config.yaml
encoder_arch: "resmlp"
tokenizer: "char"
encoder_drop_path: 0.15
encoder_expert_mlp_ratio: 2
decoder_mlp_ratio: 3
decoder_head_dim: 64
grad_clip: 1.0
steps: 22300
warmup_steps: 660
Rows from block 3 of the image encoder of a small image captioner, named by matrix and row number. Rows with one number within an expert belong to one neuron, the router's apart. Each number is 128 + 24 x the weight over its row's rms, rounded and kept within 0 to 255. All counts start at 0. Numbers have three digits each.
After each expert's rows are labels from the 100 images, of 14848, where the router gives the expert most weight on average: "responds to" is what is common among them. Only what is clearly more common there than usual is listed. The data: photos with spoken descriptions (Open Images, Localized Narratives). In brackets: how many of the 100.
# router: router (encoder.blocks.3.mlp.router.weight, 16x256), inputs 192-255
# up: expert up (encoder.blocks.3.mlp.up, 16x512x256), inputs 192-255
# down: expert down (encoder.blocks.3.mlp.down, 16x256x512, transposed), outputs 192-255

# expert 7
router.7:124124110121121096132148087178109112109123126118131121129080145163146083145104155152150131135119142136147137139095097133111153149107125131127162118092113161136110099112141139116097174130126142
up.0:112104133128123108129132138134099114141109112094090094116099159104096132127125102116102123079129179133149140100146109117142110155113139160094092102133093112158124136104096112060151102120150103
down.0:148113138143093166088104143113157140134186125112127092113107095127143122131156168167150131136167142088132125157111095121113105092101136120113132143139123119121102174082102128100103148156126111
up.1:133103084111128094142148158086151110120151123144171121143115138126136129111091158162133149168139074120109127171103167108124078096123121114105136083089118134098156132128130139160127172128097131
down.1:143116138135154106135134160095109114124096118144153132149182161117122087123129144088138091149169134136120117129145178123152117141121108107149095125094173116124149150154124107139118126152138136
up.2:156078089145104093087125147165152108138153130149114173134104165169142121152101143122122137165129126147141153140131128116157110132082098111133107083067127095163133138130103153097116139121124141
down.2:111089108131131065111147136116131119176133124144113133117167159129162080154143146113113098127123087090122152112124140131173139156108088102131079112094150079095122168154135150130095124137126108
up.3:148168172141119140147068102128116134129116121110158113110150080149073079076144103142068149118103100114116137130114101138148161129168101158098155150140110125113085125113127091123131099085125150
down.3:128201164104147133142165123122109118146141140119118121082105114109093140107144142132141108127124127151136104168096121131111128132166111124100158136126122160166120138135081117123159119115178139
up.4:089182148135155113114132121161132087141128141118136092102104121134116108137080130142130110143131134104111154066113076136094187140151094170111184131082111164141149112127125097147130135142135132
down.4:148177160155102164178148097122106130096151120128159117122112131103113123120139109099132167122105107136129149177108132169149151128157117187145162159133119109143121139166140110121149137126175143
up.5:132095112115094111148116149175142136129129140126124128159129110125139122115118128133101158132077161113137144158158110121138142123126056116119129082093120130156111102131153112102106139108134098
down.5:141133116167157038131133109134148051145130149138155132147166175088161091146114146158120097108114070101144145128103165081125128115128076122115085147142135127137122138169119103135126102112126085
up.6:140109093101115099134133078128099148143086153115177136161116121152134083140122148131118108162199116144106125114118126141139110114104165136105150110129127157123125122128095137139156121117125121
down.6:114142149108133127167173158104138101155156115144114117126122152148173151134137111108114134090130083113133123091155126151116094143139132160122108097125100129148112117142080156110132107081089099
up.7:132095085134114077096144134170153114160141115145120141130091180154157121128094140146093139157145127110140159138134132101152099119120107121113107092068131106144132111142124155111104149131091131
down.7:138118120137132084106153142110132122155146132133135116120162164111154077160130142126102112122119128102117139124121144135151113139098098087087075131113152098094122166180135141128095123143154112
up.8:134150095164158151097086106143109153114123120142090139121106126141113146127112150106100135138112139149137122128123158125135139101134169168153185101110163152125105155116101110122147123107148129
down.8:112083136155113158148125108140104095132113156149137166075108119132136159117113085150134143119138138117130113108111124091128132113070120133141165159100105145157138126092155125105134147158105115
up.9:163093074130133156093117130163153143145124135115171127130142099157143114130126123140150119127117123141099147096182138105148106123134121135194121101138171101134128138128066118105120094139135073
down.9:098119083126129143129074113085134114138127087202122131150116128163116080149117167116135103167104132109142156133128156148103100138125156137140130113162121089101173134128135150146127110137137162
up.10:136183151123160109179072114122123123092108120124124102119133168151177127126129118119135097116116134135159099132131145139141128150147125104094133133151109156111126148156121096173099141116130134
down.10:121148121138125199149091072152125088098118124125150095109114068097103126131134099117098093137133132139123098169104105144106122130166096157143112148173097167126139145103113132126142121141166143
responds to: text has "color" (31)

# expert 15
router.15:134131154087085111134152122157135101115150147124132105158099164149154147118078129124103147121151125110159157133152133120124082135155095134097092120122137158140122144134116140149099111142084128
up.12:161144152132131166181129129126142124065105124133120090125130112123088115130095064132134098091110159130112139141126140144148140104170105143153167150110068155163095126107139120087111153122120130
down.12:112122124131154194134165153125125182129156116118123123083168121139126139152180137088121158135141160149160119144120127136153119127157143124144145129162126116114118164159118137133124151152203094
up.13:113148143122157124119112124093131083091168155125112150119202122146109153143107114130137166121141154134074121119165132126115154112148131184127139150191113164139129099103131111136164132132052172
down.13:146090116129078156121156147131119102140040115180116122166168136146161099112132123129123142134150124161119143125107127112170112111104138147098108082107150063081150199126155149093108094137176095
up.14:155082147154117123108131127135172117086139170133121178109138148129125082152110125102184129181120127144068116132167163086115108123149118130130141130128129166144122122161142096131090106114028166
down.14:138090095104138107097177133133137144117074123150114144141150109151175153110162094119096141142173111157130128137099144126117129165126106110126123107099132110122156125151098145138109161110139179
up.15:082098148127104169159140137125141144118078119129135129112128078203140147153108128144101130104176140172161166139165133121127162117135140120088113174118126100116156111079144102078128100145159092
down.15:202120133088144163158127119101135115095170158092104126156158099100155084113141099115157088115095139162130125124109138103116105144125088132099107124137098153131101118105141178096184117156065141
up.16:128122120129110119130106115125135145171199136157164115104111135122122129122148131073070124126111103126121173153157139137157137106129061093110047130148104118086144112174119146147137123145116081
down.16:153117118112109082143116136132117111123087099119136141131105135102116154096136122156121094094118117109125125148094116135124149207174119117124119137128113164147151072113125125147127123113044129
up.17:110100148121121110079131124088128142114159140119128114144100159138134124060146151112152113090179150134090131109158102114112117122118101198115154125108134132122130122115128174107118152127112152
down.17:156168181133133105130093120138099103143090115130146138131093139112136127140115106109100141150113156102115115135151142136145118155165100153100177160146154156126136112142105086160162138109082170
up.18:090088107123108116121150103153128116129144129131120178119133126129179137098158218143106138126132122146133129115141110141176115130124144167117102121126142115148152087103166152131120123127197130
down.18:130121135160169117110071119130147101124108151112117098178094148126122148116096128102157093142089122157110106134123138130104147143130131131123110135125128113151157115126153108116116140101064137
up.19:123098157153157136132124135131141126124153127096116164065098121165082144106096111103122128146109113108127083088186136107140142109159129142122121137158111131170140105134131121148152146109014131
down.19:140122093115097144115137140123110115127029116146140144104122096139149141138131112079134152148200136132115105147125159112140130115118142109114129081129135128156113157162087124129141141114147089
up.20:140138153136127161114117115107134114095150134134121130138135106168086096156108081129143160118131116112098103098162127159109126106166119115116149133147076160147131112144117109133156154120090167
down.20:156095138152107189170156158164133138104065160135147115164142098135163101107147139127135160136141145170146149139124131134099136119096132144140083123144134084102121164165090168097105171104174100
up.21:113123116119151131138105119170114183136118131145123054132113068134146091155122153133117128110118146101169107146063145169148141090089151155149119122117147120136123176110136118128143135155168107
down.21:129151173139158150153173147077092109159161147147177100126102110105081123150156142115132060137140132156157122127158139126145149156159131156088167144148112129171150124120127131125111134140147155
up.22:161129108110091102074175112113140125138152155148094129152140163146175174105140208162125166130162126132161149157105142111115101134132137120151071106128145107160168119129117107141129106099204084
down.22:131138142153086082129112141133121120122140154108118154158112155120085125106105131160122120146087133109112133119138096109117134153139130136134133166103132129122165133120145125130129125111032132
responds to: text has "grass" (28)

# expert 6
router.6:136120099085128089104062073100154106125089114148143134117076151140126168108081142128164107082152113146127108151127162115137126118144123172121107112075159162148157116128101112137136100096124124
up.0:157131154088121113121146108141174110140105204121144127146108143130123128115113142142159111120115121153101100096150130130127064161167136141113102153077144145092183120096128165091116112112126115
down.0:128131140133100167147158151176107138122128133122132132138115097138109149141122105108108150154129156152165141143126102112115120116129112119130157124163097129173086117143120164135140161170130175
up.1:113121076151120120111116147126157070142054152125136127101164132111117133122114135112118181148105102145126116122120100107125134143112128087130128165093151152117133056137137139170147135141160140
down.1:103126182146120148145134155137139123148186152136149129136091118102114118141098148137142121109124086144134144161160137120118134123176118152105131141152150166147157128107163137175153149099121114
up.2:113113137130105126140117112131118102117212148146132113117130113193120156145116127152157128112114112092118107117129152149126090133160120130150115158149142153098091130082124127136138129107111104
down.2:122130093087120123133145131129136129175112113103126106122101175132126172178099108113136143105118142112148140140126108123121131100094110074121124137099149115147129101135120114125147086178109094
up.3:157120093119130111104088129154138108125001141127127128120140113128148126104125140107120124141138108166132101114100132118165159130122143134121116132109144090116134142152121130134107150127153097
down.3:140142144161120174135138155108123116117122105128125141126113091106071117114151108106149109157132100126140160148141158144111177143197143148103125128152097144155114129115140115133142160095144139
up.4:167137126137145110125090143136123123166164125115138112084099173087113115134120085131096107153165114127175097126102128151100143162096077086121109130113104123151100126135100113129118129122112129
down.4:141121136155141103118087132117128109120067131172103113104124148121097098170139090097138125175136088127152107128139111120114123120103110116098117101125121141201134118154120128162142120126115136
up.5:130128154124129134141148136179164152133186180107114124107089141109087118093115115144133111139152162112165112116167142122149091176133108118141095196093109124126108119119110123098130117162084132
down.5:138137114113112097135141119118140118111094147162093112100120117156117161185133090109145131188167114120143139156113136112133115113117117112121114089129107132180120128172116137126137125122151140
up.6:121168146124138153136112142115129164104202163158125129103113107121097131140115103108155160182096153075118154152108113130125101120168110146169151155161079136129110134163127128113115110125160160
down.6:116131101130123067117161110134138130127168161133134134092111164159137155168125146177121125160111100124103186102127116097131074099114136077164134139125132103110147097105160147123143088171119097
up.7:146117122083113140120136140117161110149040150144140157142195055144116112150131132158180081112103081127093121120113146138127150149142186136122133118102137113098149144144151142111128138098127105
down.7:105179177091124211179118139146116137135183110092150098150085106105128113123105114079112114113169141136152104128160115104138129129159119159098151123139105159174132151128120134095130115125145161
up.8:137175138138139075124117132120111099146095112124136132107104174079151125151100133170124137150128150118175149153096114155109112128142078130137150117130102171175157128181105097165133121116204154
down.8:129096145161125106105101138111105123136116113114088122140117149070147110164143167180120128120088095157118132112134111131112140122139113132120120146135161084092162126096157134172130150081138104
up.9:160167157083129107148145098134170106137074165127149093133121140148108105143112130136166100108120136119100144123139148134119079168160124135131104155093140160101155139135127127095116109109124119
down.9:102129128121079165157167128146101136121159109109147144136132108118126142142139130093110141150122143146140146144149112091109129091141128128131153114166119119147099144138119153134155135167121161
up.10:161153163094129099138141112131175102147067172110143100137130151142120108142104128144148107107122125121106131114140146147116095185152119127116100150086134152105160127136109127099114114100144117
down.10:110124137141107182159155138162089125127147110101133149140138096108129132137138116095091136147120145149153144140126093099112140100144116132123147117166108115150088128135127159126149154173120169
responds to: text has "grass" (50); text has "plants" (26); text has "ground" (25)

# expert 11
router.11:160127135144146150136169096172085122113090135130149112111155159116175076167113127157139159149117141107110157092116093132115118154096141121109161120139123151100106161129121162098096169180077148
up.12:154089085133153156110160101124102159100107158131139096125146155141126101127178120148141148135117139148087153082141089117119124130107159122136152093151134109119097125157129130142134146141053157
down.12:109158132133125147175140138161083130129070100074148104154118086096094140130085111168116144117097171119144159133129104142092122112131136109145172180131119174123098123114162122116131119176084156
up.13:109149118101108098160111136116131088138099145155139116122101153135132114100132172140139110112157160112158176154120148145122145126125092099104144157115101133165113135111136146139069116101212129
down.13:119170100130083116143145094092142171127146190123123134142153166096133085129117126099143110100140123131151143130109082148114126188112143144096099113186157092130129147118113089127115121129165156
up.14:157118147137100139122095160127125099122159102169140124118157113126103106102138115084139095144084092130095122144112145117141159106118094095148161106106115147142093124140147153124167094149200122
down.14:115087163105132062117139100125113150171153132181119120131150159135103142112129134166120110149151065116141167132112101125128139163117149144133078102163114063118145110112112134112167145085137101
up.15:140118105115123142102075162127143111083100095132139147125142104168083092122144093132156114095132132111100124141107145142136129118166102105132129112107099123153130158111118127145165140132116140
down.15:113153132109108089111078131119120148123094140129160100137121134107121152113118132155159126075122130110103101132161112150150177127162139173129124126117134131126134140093142108137164141103121113
up.16:122128137145121142126129131173112138130122089057137124157122137157151121122137132104147117128092094155079132125150125149135120157159165139143132145146092123117169136115125089107068163137174122
down.16:109124100127114093157115106152140156142148156142124084115096141127104117168136134136102123145134139159168147084120106124143146119116133171118139127152131108140123182068138110121117159151137153
up.17:162107118147134145110112116152120119132139122133111111129114111177131138150087098114163125128167143128137106106122077128181096125122130129085112101158138110110144120104126135112164129197129132
down.17:113134137178114158124118107116110136165128084137143127117132120123116119125118123088131076099175113110145152159126132155118183137152144133120101106127114130111135143113146160172162123129102107
up.18:131090126138153159121151132126143148128100142112176102127174140169127113160146137164160135088111107159135147075116091170130130109109153114120167124143142095137069139107119148140123118140056134
down.18:101161156129105142146129120176116105150135107082161128142109095103148117131085109139109144083129159099130120119141130149098128105151151120152140155116117177089105141126122131097132129189063133
up.19:151123144125171186132141113133118139108150134078128097142157138124141082122155103115119161124133141131145133084139095126134145139121148145121148117156136137094119125133126156152096139133049159
down.19:099126142143122140155099131144103127146085107084111094147109092095109134151107107136148134128104119147144157106137100127090117112102142124154203147124120158152099112093186166129130108196052163
up.20:132142158133150164154136115115118110127175106104139121144152141141159125122128128124101139112126153098131130085124095147117140111132146126106135153144126160122151141119115136122146131131032162
down.20:102105109150114123110081123147127142150090129123125139145102107112124143116092146159149149126095134161138163082136111111121105088112152115157183142129144121129120120091181163153136126169076139
up.21:101118118137169138114151110124156138112090139119123141117130117121143108111142118126083189073162140146128105131119126087112119086103138159129127100133082168126081129140112115173100109170128160
down.21:109115116127153140148139082142150141129083086104122151125162106085130139121153148154118151150167155132124152138191102168151096137163165117130149138103159101151135091103124098134127120173084127
up.22:144141125166130124109109112155170144143107141145111118089176097081136160147132179152136126113143146102157119122186150115142133136109093100145134131139129137113128077129127130154088081084171116
down.22:134153152127165084116175121105135128145100121097152137121107097113156158142151118121114118079166141056095127120131110125141115132143159116108130143124115160098124149129116126133090116158119154
responds to: text has "white" (28)

# expert 0
router.0:156131118162116150137147117144108123130114104130125097118111155100144097162139134159112118136166133121117165186072147139130123149143120123125147128125078112105058158106154150113108108158170108
up.0:139097134128129140136110170151150127128094117100142136164159122134116166140142093112139116120128115102124142153112116109174146125134108138120135129160163149096112107156172177123102163116109103
down.0:117138127110106096153198145120148122118128086159155146083172125156193108117161100149120124141137110142087161131153134131143164121079115097139120144142152102136129134153126156141139090088133131
up.1:124093091127124134114121145125164158160153108141099147123109147118167138150146155115119125139170094131130139155123159129153127141142144121166106089087128065146138152143150152160118087106188087
down.1:136140129163154170112102146118140107125153135136166133170122079148105154047169138131115104136105123115118107132134144141114132126173144128154141139139135128095105125095140099127097137091143106
up.2:098133146168142172141117100126161100121105136114120135137115125131149112131155129117108126121175075159102108167148177146136123160137098123145133127130104122133134123146157135141087144124169080
down.2:123094110166109139120117148098144112141088150147126121109117111142136134058135116139095099104121111141118107097143143109132162137112142128103126140153133072120122126107117127121081155111166089
up.3:112098131128144148133104131076119143153198115102108122147113151113149099130151141107166110141160139141115113163112140116126106113153135126168121081125125090144150116130143104142157087117128076
down.3:144145108167113143082117113103133117149162127132146147147162134128118164113194145110109098116133082139111098122127156139092117149155128134126131135139115119105116140100165104110099119101163098
up.4:098098106164115147140114151120156136155181125129098137135085149122147137131164131090096111126176113155154130159125165098137116133143116112150099109120111057147102140126142144158101093110152072
down.4:120141127157131136124093149122144114119151137149159118143121112145122142057189130129110089138114111140120096138146155141127132147177141127147122144151113102097135135107154105146094117073144112
up.5:120087124166125132137124138115130139145180144134111133139084140104138105109185139100115095116169123124114144153133155107155112111153107110141078099148101079129106131120156134162112107105161119
down.5:123119155166138126118104135118153113106132139143142105146143117127124149063170145114114092135117109134101103118144136149122123156162120119143111134128129098096126124105139094134094119075164092
up.6:115138141092142138113126131096112105146126170157102088097110128105102089137112080108167151141113101105123133125088160140150123120146106115138083140111118099137155111154095134099127168107140138
down.6:155143148124124089130137153114130131169090175138102155141121139112138126161112166151121146124164140152113150095096119146116138154063091096171106097112151128109090136141114145111114109139155152
up.7:139106134071134128110126093124147113167142065117126125109165112113165121149122123191162142084161108124142078135139170100069085132116138108089134106073137126140158116121103144165185115167136090
down.7:154127111122105099113119116170101100094167146100183167116152133170116132114139100130169117137140109135143120118130154138117148152162114125104154142155177141167129110076104163120112172157078098
up.8:096108109128132140124126125109120130176158113143098127135095137140146113118169130088099113129187120161140127141134173130163126086138132101138083107121128067120100145106143154160116113109176079
down.8:120135123172150137101098148135150114127120127136145122145143113145123140036170119128101076126114098123103109122145131151117128148154162125157126129161119096122112121092161105147110112077140123
up.9:087084109158123114110109161107161135171165127133116141125101162130178124127151153123097144116145108139133149150098161109148108112137118103135090109144100057118115120132140153149101087104190096
down.9:133140131156143153119085136140136108111123124151166108154132099141121167049177123116137100148113116132112111119140149153128119146175144134148128138156126115098122120084156097145112131078141104
up.10:125133173149104120153157162097132149151111103116122121134110187100111116083103106145120106125095106122135107128124128103142141168149113120138131157134148139111138078126132068095133131127151104
down.10:133110107088119139093128108096154157127150132129077091161164131182107115132098129130109105143141129103120162134098154112098106137147152142092139133097168123127081139180117137138129164105105147
responds to: text has "people" (50); text has "sitting" (49); text has "wall" (47); text has "table" (45)

# expert 5
router.5:134132124138132132150149113136135117119052127124140113104108150072143071149142146141161130150160113130082140096137109143114084101126120152133181133154090154137125100184103142149113126149113152
up.12:162135189146136156137139118136112131111090146112129143110095078138147125152150096104133159102157108148162117098105087122116143161089135156135117148125114147121163110133140158160149120113156130
down.12:113145147155177156122094114150123129138190084133148137123131096145110150086131137157068133107123126094158120108166136147130148078135150122146155125103088148103066136088138130134140099146077163
up.13:101139102121126123148096135144154110149048145109120129137083146085141119111118159141131120156144123112103133104127138126140074084121117118154199132136104123132111120167125142154119124173090130
down.13:127127128114124079085166138099086130151042109109119132108180132129148159142126170188151152114127144127111137125145099162141115135112148134157122128139137110129153091161074131106135130127113135
up.14:094179120171134124124118145135123145100106126101103116120105142106117127102180135136150140167133121140157123139120120136110175098122141110116099113124117112160123111092131133157151137119173129
down.14:165154135139126115127127123137144128129147126106144115151136144150104106131128117101140146141169148084144111127101117131102116100145113156119101125176106195139096145117142103152128125157101140
up.15:126076137092121148137166130127133125165140126136102124133140158122149126163140151129148129076108064142073135151184130162129098114121151108106133094126127131138134115157141147095126118159071150
down.15:104106137151118097128141124119069154124082145115134123127121112121162118123140144121142103150118141158117128119082104144171145116141124120210126132151128081111155072144139103113136118119172167
up.16:087111116146109116091131111127152110151130118081132130134124182093124135137108145171118120117125115155094175071069123115141079112136156108132091083129156109143108115136118162145102120135091118
down.16:120111120104138103108156120124083133122057122105116151125154125136169135110154160136140147114107153137115093119145109157154108127136154116159167137142168115120177090164098124132145115127083124
up.17:098158142140146156133124101103148124118110131115131091113140101084112114102122160139110126124171091110178129114081143150109172118110144116157140166141108157137136102134167130131124153144187112
down.17:150127140133140098131096153124129121119148141118118111151096118143094145091110099116140158154140127068146129116138144120115127118143119141119123140128115178101144118113170124139110122085019144
up.18:129132094087124101139154127137133126141119123098127128137180153106142101149113129152110143128142146165159111111165157156169111113075101140121122108080123119158109177143146115111116123138094126
down.18:117121136101095113134126125153126135126108150141103102116098138099160154172121116145112109138158102161112153119103116112169078165121105100109141139151122108184159122139110139107160125123224116
up.19:167152086151140120141092129136116135168103156171109120132150113133132123086140133122095103117141098140117144142079143096059137160139147164142150123155097129106132084120108119126166090158153137
down.19:106160133119102097123095151099137117131093187132150136123105114160075134121127119105154132093141118076093136121104131125159145115151101178124186160110113158149129100138107114138121122112046123
up.20:142147142108110114135181122102117158107163138117118128093111105165170137145144168145132129142106084143138115119145124149102140160145110098151097169184146161112142145126188124108112101142134146
down.20:169120134123172133112132098153161140125188120126145155137148115158150138101141160083120129132115110170173102118124107111131147109132144154133149139145106106143103140094175120139129131163084142
up.21:131108134120108125106164131171080138092057163138144156131091105158131196118126099111140170109154111101125150130104112122109153143159096101146133135136147152167101133122102125157162089117120115
down.21:120128121138143139134140133120127129147166137167153091104093086100088144138131094133128122114119157119108111116132150114089085125162164106075159098156140154149117113156147123156130126162127125
up.22:147102101115133106102121112175148155153100123167150127161112124107127176067128147127140102111106135137112138095116126129108093103099136145149150100139124106144130129106148122165124126139076148
down.22:103135100118128087087117142133113166160070102109098154118179131118112118109124139155118150102172097103108158107166096127133146171131116112109131127132151159131170117169100116113114146142095141
responds to: text has "buildings" (39); text has "road" (31); text has "building" (28)

# expert 4
router.4:097133148135168135101163149088131143146152146120091140170126117162052116130126143163120139105107138151143112102145121118181118153143160115148088141125152111102146152117150106105139129124091120
up.0:132118118134135116096090124155124113162180153142093170118109123116087150117082115135091142124075139140164116112141133128103111111097134133117140123120140144147129119096159112130143154172087143
down.0:129106122141160132142130138106103111121096110110085134143161137148146081139172136108134116135104109156130148119151152124117151142086151121083101121123147097093132162123154107157135130151172100
up.1:145054109102113127117141108144164084159113105136134176101126139149132179123119147118129147144107069163132102101137101122080129085129175117114154118105158139110116123093126176153140149099047097
down.1:141145136090136142143120105085134112080075137168152091135139141128124111128154086099182135169116130119122133128081168130121136162108141130051107119163151139084133130144102095135137129113165136
up.2:133094063129146087079144139175126116156141096149162152123132137128152175180074122176141139118108116106098142124128123134120119138086130138103125100093135144148130123112120152108134120112129120
down.2:153135155149135155142152151102112128104082144118143118093130127127144072096182116092131132162160142102163095138131134139141162148152123114094086110154103099136136163185094122115102146105179145
up.3:151081089163109098092143125147168110137078120152138175088150116162129154149140157113142149145119112140093145092106102101130128107126151116109124075107159124128139145118139144131166119133035111
down.3:111158120115131158151116136134131109096039150133163108138117117131126086131114111106185118128097153119106137131121136131117129142131122134103168105152110131119121146178132122120117128109132132
up.4:095162154142160109104119134112141129148201185124091122145082133126052110095084123192100117109090139136161124123135096137147127124118151116132135141123142128135128119108154085127124159147116146
down.4:115144138131167121146150131094109135146147121114098120109170133135118089139167118138135120120104109109136156118176144139145147112081145120101121141128146137133124168113144096133131128166142129
up.5:071163185142145124136149169087159133152205161096099091161112108130094099101136143195114087129139124125132145142163134140174129154132132119148141139156120120128137127114126099141104135100139130
down.5:118174122107165123152144102104139140141212127134128094085126138105104113128120106149121121122103127088148141118141136156120134116101137121116143152155139164155101146124129131110123129174120182
up.6:127124132138108161114100103154108106123101149080132150137142108127135149094150113093089133134127127153145136091142162138132177092148163143161160138145116127122134118131152137144097101131087099
down.6:118096140126116073141094130108141084139126170123094117141110146148126148146138079146138124134086116122116099123115181141121136109135137109096134145131169129123144079090136134146158100128070128
up.7:082173197158150160150167180081156155148135156073094106154136106171106096122170166176148100136128133133120129139151108126157134165165154117165118110166079109126130114141129111139115123097145109
down.7:108159120097144092128090100151147120132163151111117111122114130089111157131072117189145128097101148089125165135098134149143136120094127124129176167138150168131121111085119134100142130158102160
up.8:144086106150136140094098118143116121135131153138092132117095103117144186094120143143072137134081109186153102128138108144138140102133185130133173134148130140119093107090147119175138126136118129
down.8:123114123105156082132095092073137070115113105142089127110147170135130123155156115108156117131114084125128131126128162129113135124078136136069104115124170143121140131109116078162168093114117126
up.9:083114135164161137103153135130150121153110143113074127141112110136136132112148138186090110145114103157152121140142102175132174139125183104135155126152124136111109110120115119132137141117181101
down.9:158165133087150073133122102093133113119135125118121096107166182095116121140107106153146119138133135087148138130132170130116145147073120130088131120130126193147111113145079079119150109148123134
up.10:136065086144129105079141110129133112142023112148120164126142114155155147128148169150153134134116091172135125110138119131126149131132184094101131087112139116121113112122132139134155105109117087
down.10:128147127083134110151091135082140110105061157133133104133144163116114104122124104115193117137134139099109110124126157129126132149100127138103108112124132146114131133158096096108139124128112140
responds to: text has "food" (67); text has "plate" (55); text has "table" (39); text has "item" (26)

# expert 12
router.12:130135108131178130131126130162161109155068078121131106155147115091120128143134105098120106115108130161160100142119119132107146133133120124105111119111130108120086153138123107149131123141126141
up.0:116111151080117127115095152108142130103093161157133132100124082100124111142152157112183139145138086136128099092109161119153139129124126103112150092194130130134133131119117143157130131116168138
down.0:080106150144125166165137123121125119096185160144128147129144104146123098152131132138163124120117142136103134112107157124127092083136137102129141133153108119092114145081175162146124156154180125
up.1:123123099142149115137155118137164101153149127143130100152163150142132097106130098081140132152111119138145110166129134156119154136120104119106082111135123116185125133147116101137146150145119144
down.1:161111129100147115102167154093155137122120149131104128167190146140142123143115148118146133137106119108125127109116115128137103174106138092095071125130124129068137141139130126113120136109123137
up.2:110122117114101142126119129098090168109134148112144184119105105093125144082180173140105108147128125122116124066114141076129120116140146139113154131150147149105136130129117138142121091127059151
down.2:118143146176127168156108133155124098105147159157125118113088125092093069145120088105095087123138134144139108137105147140145142099155132149130135131128130137168094114111129107132118142168124112
up.3:117114140109128148122098138111133110112061143160124140097157079102128105164157147102175139145134094121119099098116136095156145118112133114119140103150147114138131141148098125140125141111199114
down.3:089100142144121142147132141110114126110193165157119152106130106162123119129155146123166144131122137146089141104126160124148104080135152112152166113141106120140128140087169170159130149144167123
up.4:134129107135139118143148131132157103152112106116147092151168173147128085120119102107141108132099133132165123160124140153116164141114116125132100120139114122146105148152126104125134137143130149
down.4:149121142118157096115160158099153149119171143142088119158163159133124125140104151122130137126085124109118140093124097144142104165113131094091084136131123143078141106142142136116124142130095149
up.5:101113124130168145107141120148142143149095137130134089140101134102167112145166143158147150129102134109141155101141118121111099090104149134161148106081148112120148124104108149156090135154107146
down.5:186098126099109157121122114135131133146100128098136133112136152135142106158132135120102134117140153132136083127139094137120162141137124119094107119110135115148081118187099122104153121177111097
up.6:118102141099119129108101144094156118105044158145121127125149098120120071137143126128174130143133097130111124104113137112151164131108131114122136110150146108121133148141101125141112146094186130
down.6:088123139127130142145129115119130135114221151144115128111149109134105114146125132135175146124110150121097146117133154122126112067125156123163179145137117137155129137106165139154126143154147123
up.7:144142138130150172139117125123139090116049135143122132114147082114122099177137121093147105144129104101124117138115127095160158124133111109127137136137150120148117150148110086127127144130229094
down.7:083112114127118096114136138114117137126186139166115151102115148169129165114157166133169149112136121139073138111141140118168110112122130129183153128111129120151142130104152148165132124116133130
up.8:155139169126106130137072181126142119114079141140091165141114108172142140153139126136114114151176128158110148125133140081144103155131087122114118088131117117093151144141125166137121127116128091
down.8:127111115125135119125093137115124158122179112116154126094108128151092140126122120138147148103123136121094124146128175125143111098129110142156147138135112105153147113079146147136141125098142110
up.9:113137095109136113092103155124108158123129102123142163119112160103148119130095148151095130071144128104101139106130105135108114137111129131137139126133143126075095132134110130139126098138094140
down.9:133162128173130144169089126179119105116160129125112099125099122069082117127126057123082118144091174119179119144136128141120132090135125119109162183132135136155095104155129094117121160184115151
up.10:160173133131146121131133145138116125112083135115120113121116090103131139170115103145148094148120150086120114159118136109143114135120106110142108129093148101109116139116110099106102160124203114
down.10:117148124078099096116134118131119128149087112128152145124130145126162217125135193136149160092119123173106108125115102142126146155139148148170160120120132145136163125141129123150150096119148113
responds to: text has "blue" (27)